From a checkpoint of a small image classifier.
Model: arch convnext, norm layernorm_no_bias, activation star_relu, widths [96, 192, 384].
Training: 6900 steps, batches of 64, held-out accuracy 30%.
Data: trained on crops of objects in photos (Visual Genome), 123503 training examples, 3.6 epochs.
Rows from block 8, named by matrix and row number. Rows with one number belong to one neuron. Each number is 500 + 40 x the weight over its row's rms, rounded and kept within 0 to 999. All counts start at 0. Numbers have three digits each. After the name is the row's rms in percent of the matrix's.
# fc1: MLP up (model.blocks.8.mlp.fc1.weight, 1152x192), inputs 0-191
# fc2: MLP down (model.blocks.8.mlp.fc2.weight, 192x1152, transposed), outputs 0-191
fc1.225 099:413542463404507516521471560553518554492472489488513489492533468550508521478470481499469489520488547531466492493494502545516530489487434543441524500504434531413517478544483466418558486501505474532466490463392574482512489569543484494572464524456492470579474482465458473476508495517556548561488467464498543423489418536520515561543492534476503549559428580478516503536507557568478501525557557504509441587545453432535455565448492454511457517493483456464558403512520512484512503462448520530458529476508524483506498486570541491481446548483538452403479454456460488512478486546480514540
fc1.226 094:451564462477539571604427512490461472550570472492540529554478477437544478556455512479546462508503465491484457468453521645478523509475523484551549487534470548491515602413509510517465484495508578515483492541469453552578448472530500471484534449480484494439501496507431417573509518476471505502486487421463499475507431434559488487499505486465488472527483507520472561519574528478470516540490507473505496486582549546518493519444479481540531506522474414504513522531512510377539521460535481463492508440538478473559506503505498496516483516522503500490520418545515514417487534500487452583
fc1.227 094:484555545481537512495524483563555487510514510489522536526443551528459506497515630455460507510538454535481505456571453534503534525513456517517489494512510546458497484493575551461509455530502456461475558555516476458478465512424538542498583573518517561488500487522495527558422550503500499486500552468463436480438477505487484568506521501492530508468513556463583503452451530472483458589541481432464479570483548462504510492517505488588510395584486560421450444541524555527520470515449503420474547478512482492552421550495468525476489443498476469543453436564520520538449507493537507534
fc1.228 104:544495463481583490497407552531536434526440506564511475536491525510543531484506470486540458467447575492513521524582445532545576479456524555512454513525507524499498505520486460464433466519502409451486568497530553552518527431533498473507500454524472468462450481510483528507442441439608523507547430520548498471458476579467418486495442512454489517445508563532507490446532516539471516460528416492499495480508462454585491457523497531603502528515495400516500483447506471488502541462449494433430445514511456474513474537493515510544464551492532492556521428493495484480462447456507562512
fc1.229 102:544476563496437519532408524489489390510535506490459509505532554528510465513515532516524427401512490537553556581533600505480468511477510467474522472424464483462491459492499495408480497510530564428512477506512499476442543519536559502531479463569503505473509515510504472495535486476470416522490474480466564478526516481512438494499414516482435514532451517500531500504497527514514479468521512595513500456504512478467478603458489495482512509528486491484476525427475499538534511533514537510456497413478495495608511527515516480522482457465551480496551514635552494529443504360529442509
fc1.230 100:521540527514491462489456483567487493500435554558460506547549502517532511498436536505524429406519525519503544514488553558545473496484460478534551517554514505523508572464518489410539443522486437500534494466494561471492536471464473485457545462575541573456561509519454533465542468543588486520497593530511544507472521555552470527481479531492514453450485581496449481495514478483536436431478481550443520522458484472601505470429451501544436530514472467471539492539537496494506484480428465488480460540491473460574563528500519580548435442511586519496484436472450420483542537519523500504
fc1.231 104:496463505486498492459495479549490539516545456503444505497575579567539522581401505545502472533471462545491470480492544524460490484472476460501562507513543489597504542471582485557487568441494539521471497490529479446597476480483474479518513525486496510475466451537492470486484526478515497460450490524474561469481509477456480473510537444522583466537541474523531520403503460427462472549482440542475533471522484576609520540445439422529475540476417495514507512546475479423559499466579438505498536448465562508525529509550454485454474509547499545551441491531479574522535555435519505515
fc1.232 097:531471480536481532418439463460532493511468550586459475469475532512440494478491502560562478528518492505515517531480489466492560562540426484479512552503438485478564444477510491497569517470471532500535565578475546495575449444511500508493445495577456536502499475472466516534498520471482525497480529506489588510515540449536465416442481544552492493437483475513546490524533510465502588490506426442512491512533421469456463460483527470531447501557491523471434515440470541509504475425427519466517449398483445508488556431502542470498401497519542505420568492503594501528487543493561499497
fc1.233 099:522483499510464581504485483592499492470491474511454509451495463550471468487551577490506600399471497409445518490509495529464519441484522576482449540443417467514529468515442526456437451494528493453529526574472589459559475472470534499535503538478526456491438450473565476478471525529482543508455563470502452507463464495486523539515445508556426485487540444495453506527512478477437528494461526548533546470503482480508537438529468485474512514564491502541453479520462563505499534476523508469542537484435490450523496503467492548557410459460518542431598477417505450474495577522530527446
fc1.234 099:509511482470541536556491534495547490523504476448510587441525531530462455532554483495412517461515528511507470484481525460489491405529507470506478432480399491490516486496523573580522538512501464482536528510477539483487405502462557537504454473547505491573457485468512471530570498499434501515584454475527634537545512510475470498548507535429492510479559472455490491537488550499550477534477525403552549487498483504540468388459484450544514561469454496454545504533533456490398523479475554481545514496543545505531508489501506501534489527474585539473423550547471571468494516431491520488
fc1.235 088:577505449449510431517531546486494518469474461580559482431499569536557476489558457477514465504547547451504481486534533538537521498532503487502483484378471482420525518491476489496580541473497479491534520452476530552546498453500416424568485442466491536534521507529472465410519517543473478463521506508561566475472499549536520543480517546548505489478421515570522433521462508468505444522501513506448477497479479481512505446503536498425475515511526571564475444534402550479610494503436495534524500389509527548454447489542451469504497499493537562496536515528467488570554478519500461491
fc1.236 107:497470544495476508561570424505607446506419483589547540521445419533494494521541492507512524481479580461459463538439541499517471497553469472524499408438532484414497498503416518505446447450492477477527539486387521499500535389564523502496521488531491494467487437492464554504572433469477478466448446541468432485486510477517505488522494463491512492521538469442548521535512578467509493535507445458543561427575529557451507459517545487467511504512498494484512528505532535520491501485548501548512520482479476512459466536545455537556441525447458541518467512535494511399557490509515543509
fc1.237 102:486579512545530429487491462503591464507504513465530481435437506444529525557560570511499546523551465417505472483474521415514519576523494484484515490455534565520534564494484495535455475505456511424477538484482589494469534492524489478470473517483502472455465489502536534577483488549432429525473436479543516486519526437482525493541507525521440516506476500469535509544487413508532533479524480510488520500545620545454492489456517523510541504546477524511567517465487517505468504499546463515479522568444426454494560433521521444527512566490542548430563573546463484473522526478493362555
fc1.238 103:516521465517374554578548530514515506479475489574501521497488478459467490503411532516405460497377453483463529454517523534509516446547485518477520494494487505513466461497462509447540442445443493521507538477524509526543503584520474479515528567536494544571452462487475467453517489574456498516491570479497491518519512529483398487512467536564456546515564482524486458541454428549484515521492506411565451579524481498629440517471499514527478415475509469491518554465529534472451552489509539490505522491467475483445475472487457470476554480504504462453508448531511557470424497555481481539
fc1.239 106:525538528556536524525557499538450559488507524514520594471534547568544481562550532531507597541494624524514468494551485504474541513468435523513451478551559498408469479470481527498405416546492577524529526589499468542609519580538538497474504496547521520586520555536508489460510462477510457483521534528445504485489510441498496502507435461507494478540525501407534469537461537516499500481508512546435532547470439495507468473515530423466530512459489554545423488516504496478476543561482539494532536510429499456458485508540499499527516557529525519577518536522502573544517516533504494526
fc1.240 099:435523445484536540473462483544512604431533503494516463554514569470509504544500450520540426516499473484495463518530536510511516460421502521437543472527475466546549521570502560506487483588534508498527504481458524476461565525595494496471523506452498530545492490505491544479547484473521441505509471470548556446528446529474557444544529451563505482520463508433521506496442504525458483471535528419437516545563473515499528520463545445465493503537516444423620487473550583510522500472502559492521549578540531475497518504523549487456519616473544494428480510457509548515561516582512470465
fc1.241 108:448456443550457490539534537514517526480535528536488538531479452511489430540578563460527475546552521496493485547546496471531477501501516514477448552478453499489515469505584474503473490510468529503467526557498537556470545378499481503461488431535503450498489473461439442510400572496502455588492511479428503502484443506524450468421517553499454519502469436465592497372542454454554483481482478538494539516522471462469461516505491493533502530480454506499442503423515462438539507517546521447559483502527572484557529486562480500498445513466425544419492525473548506566553511510546450482
fc1.242 100:533531450425521495471458459572474534536530439585506563493549487482498533496598493506495476593554483490492499561487561509562454550509542461450551436545438473499457504498549558475487478501474509539505541423474464442401557462494493507490546572486475540534532434532503470501542475512511494536471524519468436532512490484441514554502521473579488521528531568457463494490569531482567511525507532446456536494415493461480519497539477503466472501468530521432560467494517415503554536509530504545481532437456528518537542509539510516472536466539524475402488547512405543455525479516455514422
fc1.243 100:503457488547491550471517436542517472493536476530572447559513517467567477455531536538491527502486477464516520465446597404464558570521493508522459522500522466495577576480424537507443527488561507480452471402462590498508522466435453510496501552505482559476486500460522537479535489488483484480442434480504505516556566483532526536519497470541440488501405534411573491449559476418443548423471516492509475558450506542486490513509477504495568478521405537466504499494508499549435491473502572493518527478464431483494458477519505523493558450527577484488505581495458503501496524556476469530
fc1.244 089:545420483540502476514483520517528514525594461509516519534480475482490487508513593527525582543513522513544474521522474469530528532484449562479499563554469549455505514536541561424513498540539485466429524451595566524527468468526489558523504522504478524465461427481446478526504538462530492517406480441496524557541543542524460497480595473475542524486480469513562543462468437512546462479532473438433440515520508562507440447485473475539448489519492521444467586463482492530510604474510524461493467483545480489507497447462471532522457478521437552497562505515611500480496548416460522569
fc1.245 102:486450459527467501539532514447451513412520482466440481412484499484538508548481469555499503422528481523491527462452514462469542545483484450516539400524548547478515521523493494430438450565474486509518480511519474553551498597509476445475479433423449541441527495507522509529518517448520495528468511563518474570528452579606505507521478484474554519434520445604531489524492519493433485405558518497483563598491432500465499429488463443412514515475483522493490528527488490487510435525473563553488478480498508565490500454476458469536482442462488539473546472498440502486493488472499549538
fc1.246 096:530466528469518560507456477533460546489600507483552481469508533446537526436473496483454539515482482558537436509451479453477555427524494513534561486441421596544436540528468454467515570432489476524481533486490538428554532499528505491485493575505509543516476507503527525558514498486462440517458521483498476554548507464528491511493457522511487507520457441441440498492571466493575552546552513585397542514508491479544455471437471533448487548444486447515475443546491459556528523470508618453526516514484491454412459507443479512467575447520507507479500502428475561482547521491511506475
fc1.247 098:409445496502433491480454523511527454552437475443526558492498483559486482536523516517522489553503588474493490491533496535462553433503540475486517564496452449515431542513427573432480497469505493555563511523515516506518450462506364506572519445471459515517480533488523437497479477533479507558539504547438536496440480481464501492521468456532443533579451520494462540548571511510553521549449505380537548515506431585463501434531488477484464502442505550487487523446572539445524436531492501519454520529480451529507499494538464568502505528474536518461496482509596476527478492513470546532
fc1.248 090:515496550555488491520523552568503425530507498445554471547561491465476429484501490431481520552492484526524530481545507490560569432484532499514485475559422449439443546542554469445468492400498603461496525514501490543462465479380484536493449453486521425465529459491555503477512524491447506474515483546488478502536515494500541493452502442450510433507489484451490457506467496582554523542544450517529513562485548579501493516465446503465542530506553547465490458480537514423471484456549419503464470454494529490461500608472464497464447479513534501540511466483530536463516496433478402497
fc1.249 102:488503430548472490449556513478577517487565529537423475459489439476561454485609510434493481511547455468501449483451478518510465512491452538430518505546476488509492501553523483508514489501449543501527529501562484493530471503490531486521483476459558515516548457496531577496545601531581518528462484425513507508433505482491507566507542465480546524430434504571447449536499535515455436464482456530454514515467502452493502498464540499520619466576565458515501506584376481427451508489458501502486518516490431506552491501472516475512488450528475456494511425450465555532547466481552511462
fc1.250 103:554441460457493498519451548515501522517549531527503564519523528433591544526454542510495492520509508498506493567497511548528446521498547565482468526567486490534522435479565450585448510550430529530450536476576474471525399561462446445472546378538460515506480494533503402563486472499522489432468414498523476479526508519505513467457469519453569589553513519445523502513502452448538490490464501540487479464572517512489472417578547470538461508519478545534516467493500592466600433483466516528486461498476546464500481477497525493492509465511451515492503501444462519501493476439529517505
fc1.251 096:508506505520532558488454468444545535543428503502505548466546510420455463524493560468548463506491496466498446498442515514507501491502520488456468504451553546489533547529464421563437558498463541492560572476512483558519484519604413448494535523502511448447545531439537479496486509449475492500467559529458434484553542465533494493535525427470438527486611478492468510544552532511528554494531496570448490543439458497562443551540537515491488405507511530475457475504440545574485572547561535510549489526511515452508488511479425493492500547473522555475443483519468557524503568481432455487
fc1.252 097:538481477476556534578606532515487495496493495438449549451524491509450489530567509535588484472507515546526442488553463556531482449489484452511563463506525503544506436514480517539452535485495503496493590514472502478469446462454471479440496517508459542527529485444482488495521491485474503462501416569501589564543458537512475557531580505556486555512499479599437432499510558528522450444463518501491507436505497530529524473570507496469457474434553505523498504499440427505550434481409511512555520463462551514382435529490473543558459511512537499549493422515522520475512454483494517456
fc1.253 118:466567547550541525574466548492466506492452510444533519431548501576429463439472472513500507549497534512481487512448501535419537480452501489423441480579465417488486513563485485564476454500503529594549492535493445564508457442477495426519436497510565505551570456423540523469474503532436449483541560472461479519471554483433491534523440498492522465473486415462523526486511572465530521511550513427449538543531475524558474432507607432491476453538487493513510538521503458533475514484529518530495554570504495527480513542504509515478466490479453478484441532503461488476557483490495450565
fc1.254 111:544489515466408507408507470519464522513488486562424487491545509527583501507519552489489441443438487461476544510479553523547474426406504516488571451512499497534530498476562609387463491544481499460463512417485438448515508539452482445553498467507489579538495457531457431536493531528454489526458505513513456493490484544520599514429521493568496500472588555480514588493489511469563462450501445496516570518475484433515476532465531482490511520514496436518531530533509452494526530530444505533516494515531453513563575503522499480515558479476450468474468567530520484496460520504442460459
fc1.255 098:481492513577585516444441479505534449457457464481485538523520574523514456513553494520546495564461518445444394573500492407501521566512533502457498545547534467541481448464491496538548463475574486540533513566505524512495491512470463490478462549476407528450451475462464527488551473515565489517515586460432488501502520510560471565478487480508497468520516503462516478477464515534516502524523483568491539564446547471482492515449567464490486449434460488501488476536528544485496620558568540529541429572500487533507471485494441520478424504528533533447542458473471474465588461557480492460
fc1.256 100:490473529554505455430495462499533513529511540514456502533451448527476514510525466508516538566492503563439401484527508440534553543465496510430498528544447464475519433473536489538462548536414507506510504533481561530438537449508466465465479477518509531424502550507497546535456574512487543545495503594506479488464533566433474437462498552511534482529498465533473523449535494540500503513532446503526538495543401514543474488442525462459473529474573533542542410478445622493461460431529510427538467442515514533481518429555495511464530491486443485440532489539567450529492426497540483468
fc1.257 103:534460525463482473590542456478599465524561518479479520446549474469554475568481493431521453473558519436508498498535571512552517496532538450583521429405573525540464479468492530501481538493486583526498514521524549468493470590525455513502545431470560540485572513477475498482484479522483491515579542505484517454519545468504478507444543551498462466498463486554484503471549516427439436513537447512529544460493511466492534519506523501497475544532509549481496469567429492489579504567463533531398466500524551472498562515436501430474557478572507515442493462522484487434480463525492550547
fc1.258 089:544513501515477476564501491403487498569547469454524527499461466510505519537539499542488512553507524500549483474454467528547484410471556559489522452489471420441382533488444480480540471442471525468435569528505463497484574528479420555493521509505449505511528477466511479463590522495531496460436504428476405530421481438521504535491491455485451533544534476470554509525432471532495526515577490487485478484564493504499543488498499477483543483488514475424545415512570454512424545462515466550456466538431483498484454519443549470499531496499540553449464454517521527473455574516421482538
fc1.259 100:426497418466524586562492526545581541534500486521519496528531441475483453524554492433495573472495472459458444423491473487522507492468490547560532484475467455412543421482433509473539544536524414486503540467535549550491472542519449504523465508501498467530500505505375508543482460534475522490494496517482472429462480517529516504548537468510432535550498435490538502583426557492519516560564523483576468499550462503423497544538498517536483484556471432483524544481484483489467493495508519544487548475524508559421456520508559565509465464536445474543480535497556506501418477538531472574
fc1.260 098:530476517477497514493503449472474497507560493559523491535520501530482472463536504534427432482490426445521529526548583445501559552518525533468524500462466494521511480474507505487494477528474479528542467453474467566522489475442519517480532562502499505518536461466494473497595406488505471482468522514508468572516505437453487472523498491588466507502525593548591417463511457509503556514510475584503469549443499369512489544461512482519507526557514541518429530458468532474493399482477603545485448481503486609447498530534573474430567511456523538434515517491467494481462473560468497520
fc2.225 098:479493441583525536517448477489500598434497476482444560519456479469527527550584449490450463478550495555558537483457502476531437507516499480528504451530465476481473481482536469502487548462522474429504458471483516557518525523532467490521411465514501511485546460501484487585555580510501497496501487477557463490514505504377557467540417475489547481541475544490560421478495563530473463540433548549511555505455428532501514504543446505457478527469565545469546585460502539569487453487475502494530495454519424470431538491527543483480484490494473510485603494476565484499584464511535455459
fc2.226 097:510489527540504520537576531414495551481538450439475538489477443510418432540552543408508475446512541529465449476563500447490520488582532468484539528497504484564481543556505471424531509480488493445449475495481510530518493545528505459437532477489481544537500555535399473489473493537468507544413462537417541500517480488577534488511516481522505499511516468483538537473516499523473509527500480497511531395433457462482457512527478502488527506516416482494524565497523465529467403378527415508526502461580501594462503463548522458533490487539486551479516513433456522459463503460457478456
fc2.227 086:487492617436507499555471452535522568525485531577510576471535531465463493502579497479479494500429525598505497451525504511543501493476515560514458546510466458497479519528526508522467426490594559474558521550475484573507511528494456469425402512526483554512520457514493468494511515421506507474516497495534532516533466495530502532516437477535565506481472500535513537531503489549455462476557519520549520500478496534471505512504449506538553596471547415506456537461459442466457496485573442559476565433483515387536473426539485516498434527523480532499424465455516498528486443465561539508
fc2.228 105:498464494512530548549469438476493523483555531571553469550537451459497425514544488515461491442473484511482439474447534445525468553468464485529470547556427514423457437485501436487498513502483546438492540512466453446571536550454475484461510499445487547500425498459466482489503514469460472547508570520498578462450596532512511476457467553488464516474520455484434485523425538491537450575516505510469480457521525543462452483548436445469484523520488473490583573503500497450516470507486476460505527398506418416518509538487478493575455454461514517582493443477533456576496535520538467484
fc2.229 104:485465503482446464477531426462498476479545533464444496515496468522528490550411543517450420468544466508382530593514471477475462477516496520522517484531489518526486531537449458446535470516573517439526462432559526531509460508498551491564488471460540450523494491462541546520546420532495549511471506456518538490519481485518485512526538452450422485526530542508550443532545585460481508425478474525521480505481507444462573575545509486550525485523410567473510478545575472496457492525502504475534475458548494437496582582482561521406550493553495604536451485510501513529520498522534525523
fc2.230 103:535501477483480493591513463487414483480470515534526460518467479474475458493476519552445437466446423427517550562471467546509467485504437430424487531517526511416458461478497469472491477480497569462480523544522446428560508566477470464505546452443514520538467459523425407512489582477479474476548489458470526489529590530463440512518484558488452473526561486490566434488468563522464541560506550483536468496491506540415508582504548462472525472541440502494517449505518444499526427512519530503506517447476450525488476502417479515520450524459550557499525431456571461513507494498521504561
fc2.231 102:504472516424516594484450472478466571565507471418555480462495545493484484528531546512560504542552514535483469528517434500412552547583523466496459556407471417506475467535463420537464537462513549494499468420577558520518506617488462483463465477460482461574493520476522526520504498565433518468497474500455496451457512571507562501450484434465521500512523415533540460494475520497492561489547470509502507503494552497543548483518538476513449499530485423480468499517547562532476439450467486421564529446471507513565517495440531449536450487494497503537502500435488519523501522485469495456
fc2.232 088:534514449533498409487512433542414549478452563509521446607512513494516524559546497537485491391481468474471485481487468509445470483562560456488518458532510461547439497512519517500444484511525494498470524490519463535556520480501500491458505447384492518423515476549517444472468533506559490567485547495559507514459444444430558427580495529460478497503523519451454442540530407528500565529458554548448471517476546484473451437414451505537525511486466531514488558495472568499489532511536481412470534491532507507490458477497556521535486543496437422474478536497498492562475483468532465495
fc2.233 090:416529511554583564501582440536472479497519528491569434473514472440518487492490558474459562557474450560513535565449482559504509448513464539552467551505556528540409512497505497480469539438462491451511504494412449490410543499489486444440473499526455505519509516490423441521433518467500536507516557447507558439473504519576465467544533494496498553505512404500504519467470492479459457469452515512483566541497463552523467466531508552440548527525562491460450522473464485540504504517481443486600471524508539472571487489513536523568531569534451490520457524538475506472421472461514500474
fc2.234 094:461525525500568438560463563513413442436505447500438476421510441515524537491408527446482463574487488457472523535520453491479505538493520533484478463476497460506538547483500486534543492513465522481523408473453502518473378491519562509532465505485458479511500541581502456490407548513480480493505505521565550521528494494475530556502419529516524483451511507515473565494452506543521458446471531534464582529486536488505549484481481496458488439567546468445561447538475524489481555462522507464484513446515507543486497578465557513434484528543481488539567469550483424484607509538576526537
fc2.235 100:453533424471523437505577502430478515493547467606490455488376559518548514525508525472489494473500548498489508515517444471473425478477510537486566508587475543514544493521491510489490505574487457502465511513503496535475532475520524486469442447546538467452519446507499533510475570456486545494484487445484495525488526495505511455483568624537506508410493479451482520481539532562525518510503535563444483595521451548481505456486465530455543543515464486519532507507505484458513457501503522457491463507616440437519539503537504531447510567462451503438520455529485552560426511603484433509
fc2.236 107:470501474573557528507504402546511551488494476543407493463453472584546474491539481453495524489439497554481545555494509510509511438593543451549442430521477486547517562469503565565527511533401504513462528495425515489486519501491480419487512472506515512445553522564410465484441547487478445509526521532416458488567509459485435517522482487463487484480495440449539486519504509553503469449517588511446555479445497452539415467527495507472460539509520560510478490528479506482487544547546418512558541575486518468461537479470502502544558539535525483491453487485585532537452481479527506519
fc2.237 102:407560449453427488490562490546564451491528493469516482581524531536527499450501533525477473539346516512412495541489510507567416458486506455540434502507482559464515422556447508470505509488502527546482554517540564509434532478543516511480524488500554546468525525529466414552430466509469512518470555544481469454534559535522453473506437458466476532537489493531464481554529541506505521559517509449572506419466489475493480461478432476465498568423456498497486509515448496520543615503531458517562476514565585519507475507550499523473483476524493460495467487490468512482514461500485524506
fc2.238 096:523430552524455554482508451447547489548487532489530532602544471552492492465564513463548431448537523481510508447490469498481487508403521504464521442464492508512449498450503520535474414415456416530533513597481523455472496399452517477514535508440446546453516488524513512481488502430509413497505489552526516518483513501483501586520485486491512483510492371521547579487515531465497573564461457532480554489450486456452496536529507495479469496536532527482528467415537472499554539552499447510490433515550505521583554515521480512438480513487497518523443511486465502480459491421548496442
fc2.239 103:452511483509527490432504511479531503572515507521481489490435447488529504483468514466522577487498462532492490529496481493513452522540423585505520552470507418439535419504434505528518527457489561440520453543443507461452506525466476543495541538508569531535497480567481561535519462599573469454513530470503581494508461531452456490512496532465442516507479419482517500524458464498470478431549441511528418547509484551567501582504516486467450447474525507544524435461589507459452485434390488520501469581534474474508525441450547510512482488512486540446531484519482505549443460416533536524
fc2.240 092:518542450541520527500510500552549545470551496539534556453550498531603552526553427522527437463525482493614517514428463495548478507525494535525513511516493489431542482466551524547492470493474426508508545556516621483558460535531478471574549496475492565502504440478540468522538540526540439517518509482530445469492527509429459519535516484550485496522546494488535507500488517541512521558496487549494577443504516484470509438472482431461486463444481492544452581414478528478485549542493574573492557502439563444526459528530535452520495447543539501508461459539492513399512457479544472471
fc2.241 106:489462518469538525569510393480443527574463457503496479539516501500474468518557550525580461454497473533503573502493494473447489501504524477438465473532552409575454510498522407514478474557530494478483492488442440590599492506476485477443512431425560467523506476456444500535531453548489483514491464562530479489488475469480549500472456465484549567564504504444465544425511462459496501538503525512447542530507507464494486474445498494482445527424508501530413521528485481451485410509560479540508502465426498533510443479438503539496503515491517513463532451468477491613442515552443457474
fc2.242 104:523511567466578425517552512493553532497441511428503499395431451507509496490493538519486527470474479434506505538462516574522406495557520572511541449513568486513460537521545473454448479481441548538509539501549465507491519514502492469547467489525567448499534419431594517536549480446555463533511429513586517489530516480493414490577541476469508498529533451489514532432496530515580447526478502508489532446535478466509580485517503520455517580438554491477504531442505509443501530526437533589413520519504510499482502499447499452524442506454530524480515528488537520494507483518426478520
fc2.243 101:492564509478466477486534433458449412537494542485500512528536502499510510422497464485495548612391513507467458572446485499494435506531479502524510505489504545512542469555488524429491486515495499506469474530598489469436482517486444530599509465545511430497537521583528473505428481514541503552545424468472480497462564446521473487512430462526537540451536447439541486531453492499512513539527583524505499493450468466491459456484477479464574528452520563519532474518467456505537632543471517475430475479521536512536536551478422505526481492579493422496526507493488453456483451512495529528
fc2.244 098:439452432443477448573493383577488493482523468518506536502520475505530524525458463498540512507508545540478491491587491537430545479489453516427475451506513465499443488613519464530480549540542469433512560521484453534488558460513462497414464571478533471555532477491494492465463458523467518511572518565502510457508531490538554479532421471499551518554456552491525440521560495477459436512479473519471575505458510543494534473463479496536581474448571474497489486454550571474497502469477458459507528460525548494511565439480515521558510514520511449479531513406475511572414478543528498523
fc2.245 099:516527498472608515506575460534469492509587518501431465504452489469533494512519474489506506471449529502488533474479484512516535476538408513532524528479524565509526572489525502486489506493519509533496521480496520417403516507511542481530613449495538482446476523577457500389488489502537492423501560537473533495469439485456533516508483417510489511560516422459479495460548478470480521522506485516522447489499538477513456557518547512533525491471550470543456407506513450554557531465507569512538501552504541579545429466517571536467464567533449539569456582534494510526611514508465479522
fc2.246 088:513521475482488558499554504508395499533518537455455479467588469445461543471437454450481508534486505508378494470483490510529480477561527496466485431496475517568455488536490531433509518492480507429470474483497478529420498464468492484541529485564511465535431501486535446463443539534415495559469511492497546454496469403477533600544503505587484470565475535513479559472457535518475483480525513442498584395465563527479480484521472507503477420503529423439579455476545480487511429502511507527486441466502454493548463536475513522536532529555481504461557512549481496471561467527464487530
fc2.247 097:595478504551506470469477483506491501594462492496472450446564516497454441444449460541493479497462411480590491528505539487532445448472511502499527547465424497479519523495549523493543550511518521448537557482418513522485458485493455518564492538526434524486557504427457518558504530465448475568525504484465515578474419566524473540557534452481509496490527495519453487502431452517508496479447481500461620498543435469452483498471453551482510453521506564518495557505466446494466470476474478469501450495565483543525526481481455508562508523502497483582571456579429530527452439558440506487
fc2.248 093:450532568458520499521457481491528457483539567406510511504454525547486457545517478428485523484451511454492417484463427519569495542514500524510511543571508521468505521554573449399485582442584500567491523519547546544447488424537524459483603531505483538529552489487439511543489507519533452531469435540484496542467567526509500527511491555479546550519485535521533419509521488491545483491411528494484460462420470499459477504556426489508593500484524466515562439467471536475475529461491544455493493471515590555519532517527558496534495516487511496521533522529543432501558501449480549515
fc2.249 102:541530522526505525528559614539460526495539491472443505484389534490496484524451478560508526554487490549524484513486462452490491587470475575528544529520459545489445445508486478479489498514448443491539545565481498535386587486530555479522577485459523460489488397518524510481526485486499515493490508496519521414481494449593554572536473569529449542516489443480547611449488497524442493448512473490551481506503528498514513507488529475586427499444516494507451534456526489557563458509487508549490485551501493536513506413496465474496484538446503562457413531523479482486531452521520475477
fc2.250 103:522512492527464519473496530482516463534453451496456451537532463495536505505437557440529509432440491523472482534560409446492485444525465488515513485532470484508522508459496466494526452472484515513487518522540448483497474467493516454497458428479510464470443424504452452471450461590517427564440454488527521469463526432510553444486442508446431487479545492572494564536498498555493572484461459467479479559523447504491466595571468544470514518538467499470483510501451446442554514546515526435482529494472492459454574432550516476497465493553384586525536462571465444557422492518490500525
fc2.251 095:579614562455520546531500517527444521585487423490484487492512486454505530558430499498533483444508532552481439481543479566512532587452522492547482527527524536540450461485464490513549539444523529572461543508503461475459506523538513571522546429505475479500495541402547510505512497540486570441455473485491447453467477520456556564499520519486490524480432472463539564498518495468504521594482423532551513455535483535537478494489417566473541551477477504481523514468427512479527484528497489496571443461527517553515439576485447514543585514501537432459553495463520482496512499490537447454
fc2.252 099:502476461492507407491583568486504513498543423580511456505456472482520456463477495447500551464562468537505495504513514482516531508475526494481550516532483478478485432456475537518479433527505548451527504431386541527476408561515515519555486556475528478435510445511514562478512562507462496471468557461503518546557460456412531525496464499516536485420495434408441489527392520515499473507525476473537493517439466477512489498506554449588491500537505483460507477429450494459494503539514428438530524511506455496463559535463556586440434490551489477519489491550543551513502495571528488529
fc2.253 117:548537526493478567504502468523483565449459475573459454390536509474507486500458544483482478539481522526514526519499566532472463521599482437489499520530474535477504526532446470567560515519513461458557535466444525531463533513467477527554506529472568469501583522484551544618515629582486535504583597481477483520475486526520476506520488543485475533492454541535524517489472456516546542517569463561528518548473515472459479523533538507515544491566502535477519497489504503471459528493571481592400482469449487485468560492547531536500532461459539437439456533498519460507504432490548528487
fc2.254 110:483536506460472539491480476500517467508453576544515450530532524513541460499479590485555477537499472528479467493535466525524492492510498536520487497487610470503392567473460548452523509512564445497518465567577451451522508460463419505556517529437570577513497484494503554443565533502549498518568464535506460511475474490526445552518546456508478405510486500508507401461516539430446416537472443427512513477548475504501474486521473568517505524499579516561403464464483468450455538493489482542437546454441461509497527514474491483540483525486548486506504501479504563554444466502487583467
fc2.255 098:531546491601429516529538471535484520485470458499490390473519518506499557451432483495510492555467496422487449549477561473520545572516510513559491553524514483522568509541427470494573506476492523543498573437546414496529536483502496554510606419425486515529512564518485494505536476524485528514525523514512490491428497522498509474469446559463533465463513516529469573483532497471549488491497452455501541461547477507478467542513533518427477420483545389482457502472511444542476553441506406507492443492470509471514467528494397458496465437451514483494446507542485567493522525520470502453
fc2.256 101:494524413454454470492510490456509530487447549548518462571437484494467440482514481559498537559482543454505501420448461564454533452501522450504453509582502508444532488479471506461431457505487556483486512488480486589554469517455489484444515460469501546508513447497485514494578459538510522475424486495545489531489483518531499519528426528472494481436494462451425445453482484587487471554464548520505538447493520524471508479356548469533493559446461463448477546454475536475448482523517524449446564433470571456433477423491453469509491529431568501485515460547483470452489461492477501479
fc2.257 100:412499501390490477470578505456472514522537456484499509474440537509484470502434528467557484511457411480439455533527421480497492474440548473487550508500536521517493617439503436488500458508508491462507483449491529567495490516502456493529510462467525484427550444473442439520466450476460497528508554503591524463571527487543474501540555449438490477523483460481501548483549562463457537474438509501493475519518547513540520513436465529509580410502526505490520484487537479536499495602463493435490480525519463510518473518579504567458514512519470515461551557555491586473489522607526470521
fc2.258 091:423571491555492564462497515563554496512509531483498548572511469498514391572485475529517565429486512517572462464602498439537547535518527535452602494505549481516536536451612560350500489507497492563460538463561548508491510474467523515486489527501439587517515524476497481531476465534540502499486437565519479577528499512556494520459535559509531510491512488493532469529493478466523450486510511465509452497469461541496490542484481554488487485443590534447566529493528512463486509513474552428418472531524486505547529542539527484525489487524463506508528505519481415482538531458465482497
fc2.259 099:559509425553534461498441481544509446548483468521451523511540483451581471516472501447537522482564479494512518511467552476549502521535475423449504494498523494518446555486491496511485438575454456436457543516445554546525545500551430479534494500498454612519502533519452509540512504513472521561472486496510564523559511478476455534546533611526519560436499438522445469523557438554522422555525476564527595463450531512554527520416396453477529523456530458458518544495523496533472548530507488490543513473532489513490545492500510496539536444471494468544551534513601454484482501484474478513
fc2.260 108:508565557456443439412519509501472462528460468470500482586500508500539563455495547560471447541471464458515513527482438526501437522472510517556574531520561573578489574449452501451439465475425543532505510512634486489497495480448563470521507551541500518482614455578515535545514481522507468539465505521543504504481491473433488531510559456543554498466486439454535544531482509429512521558516547483552457527450501491512450478502476537509552530540505516538454548547466456565482521527468456443457465542517437494528527579494464546489516490542514482502491497508447472466522482477452540446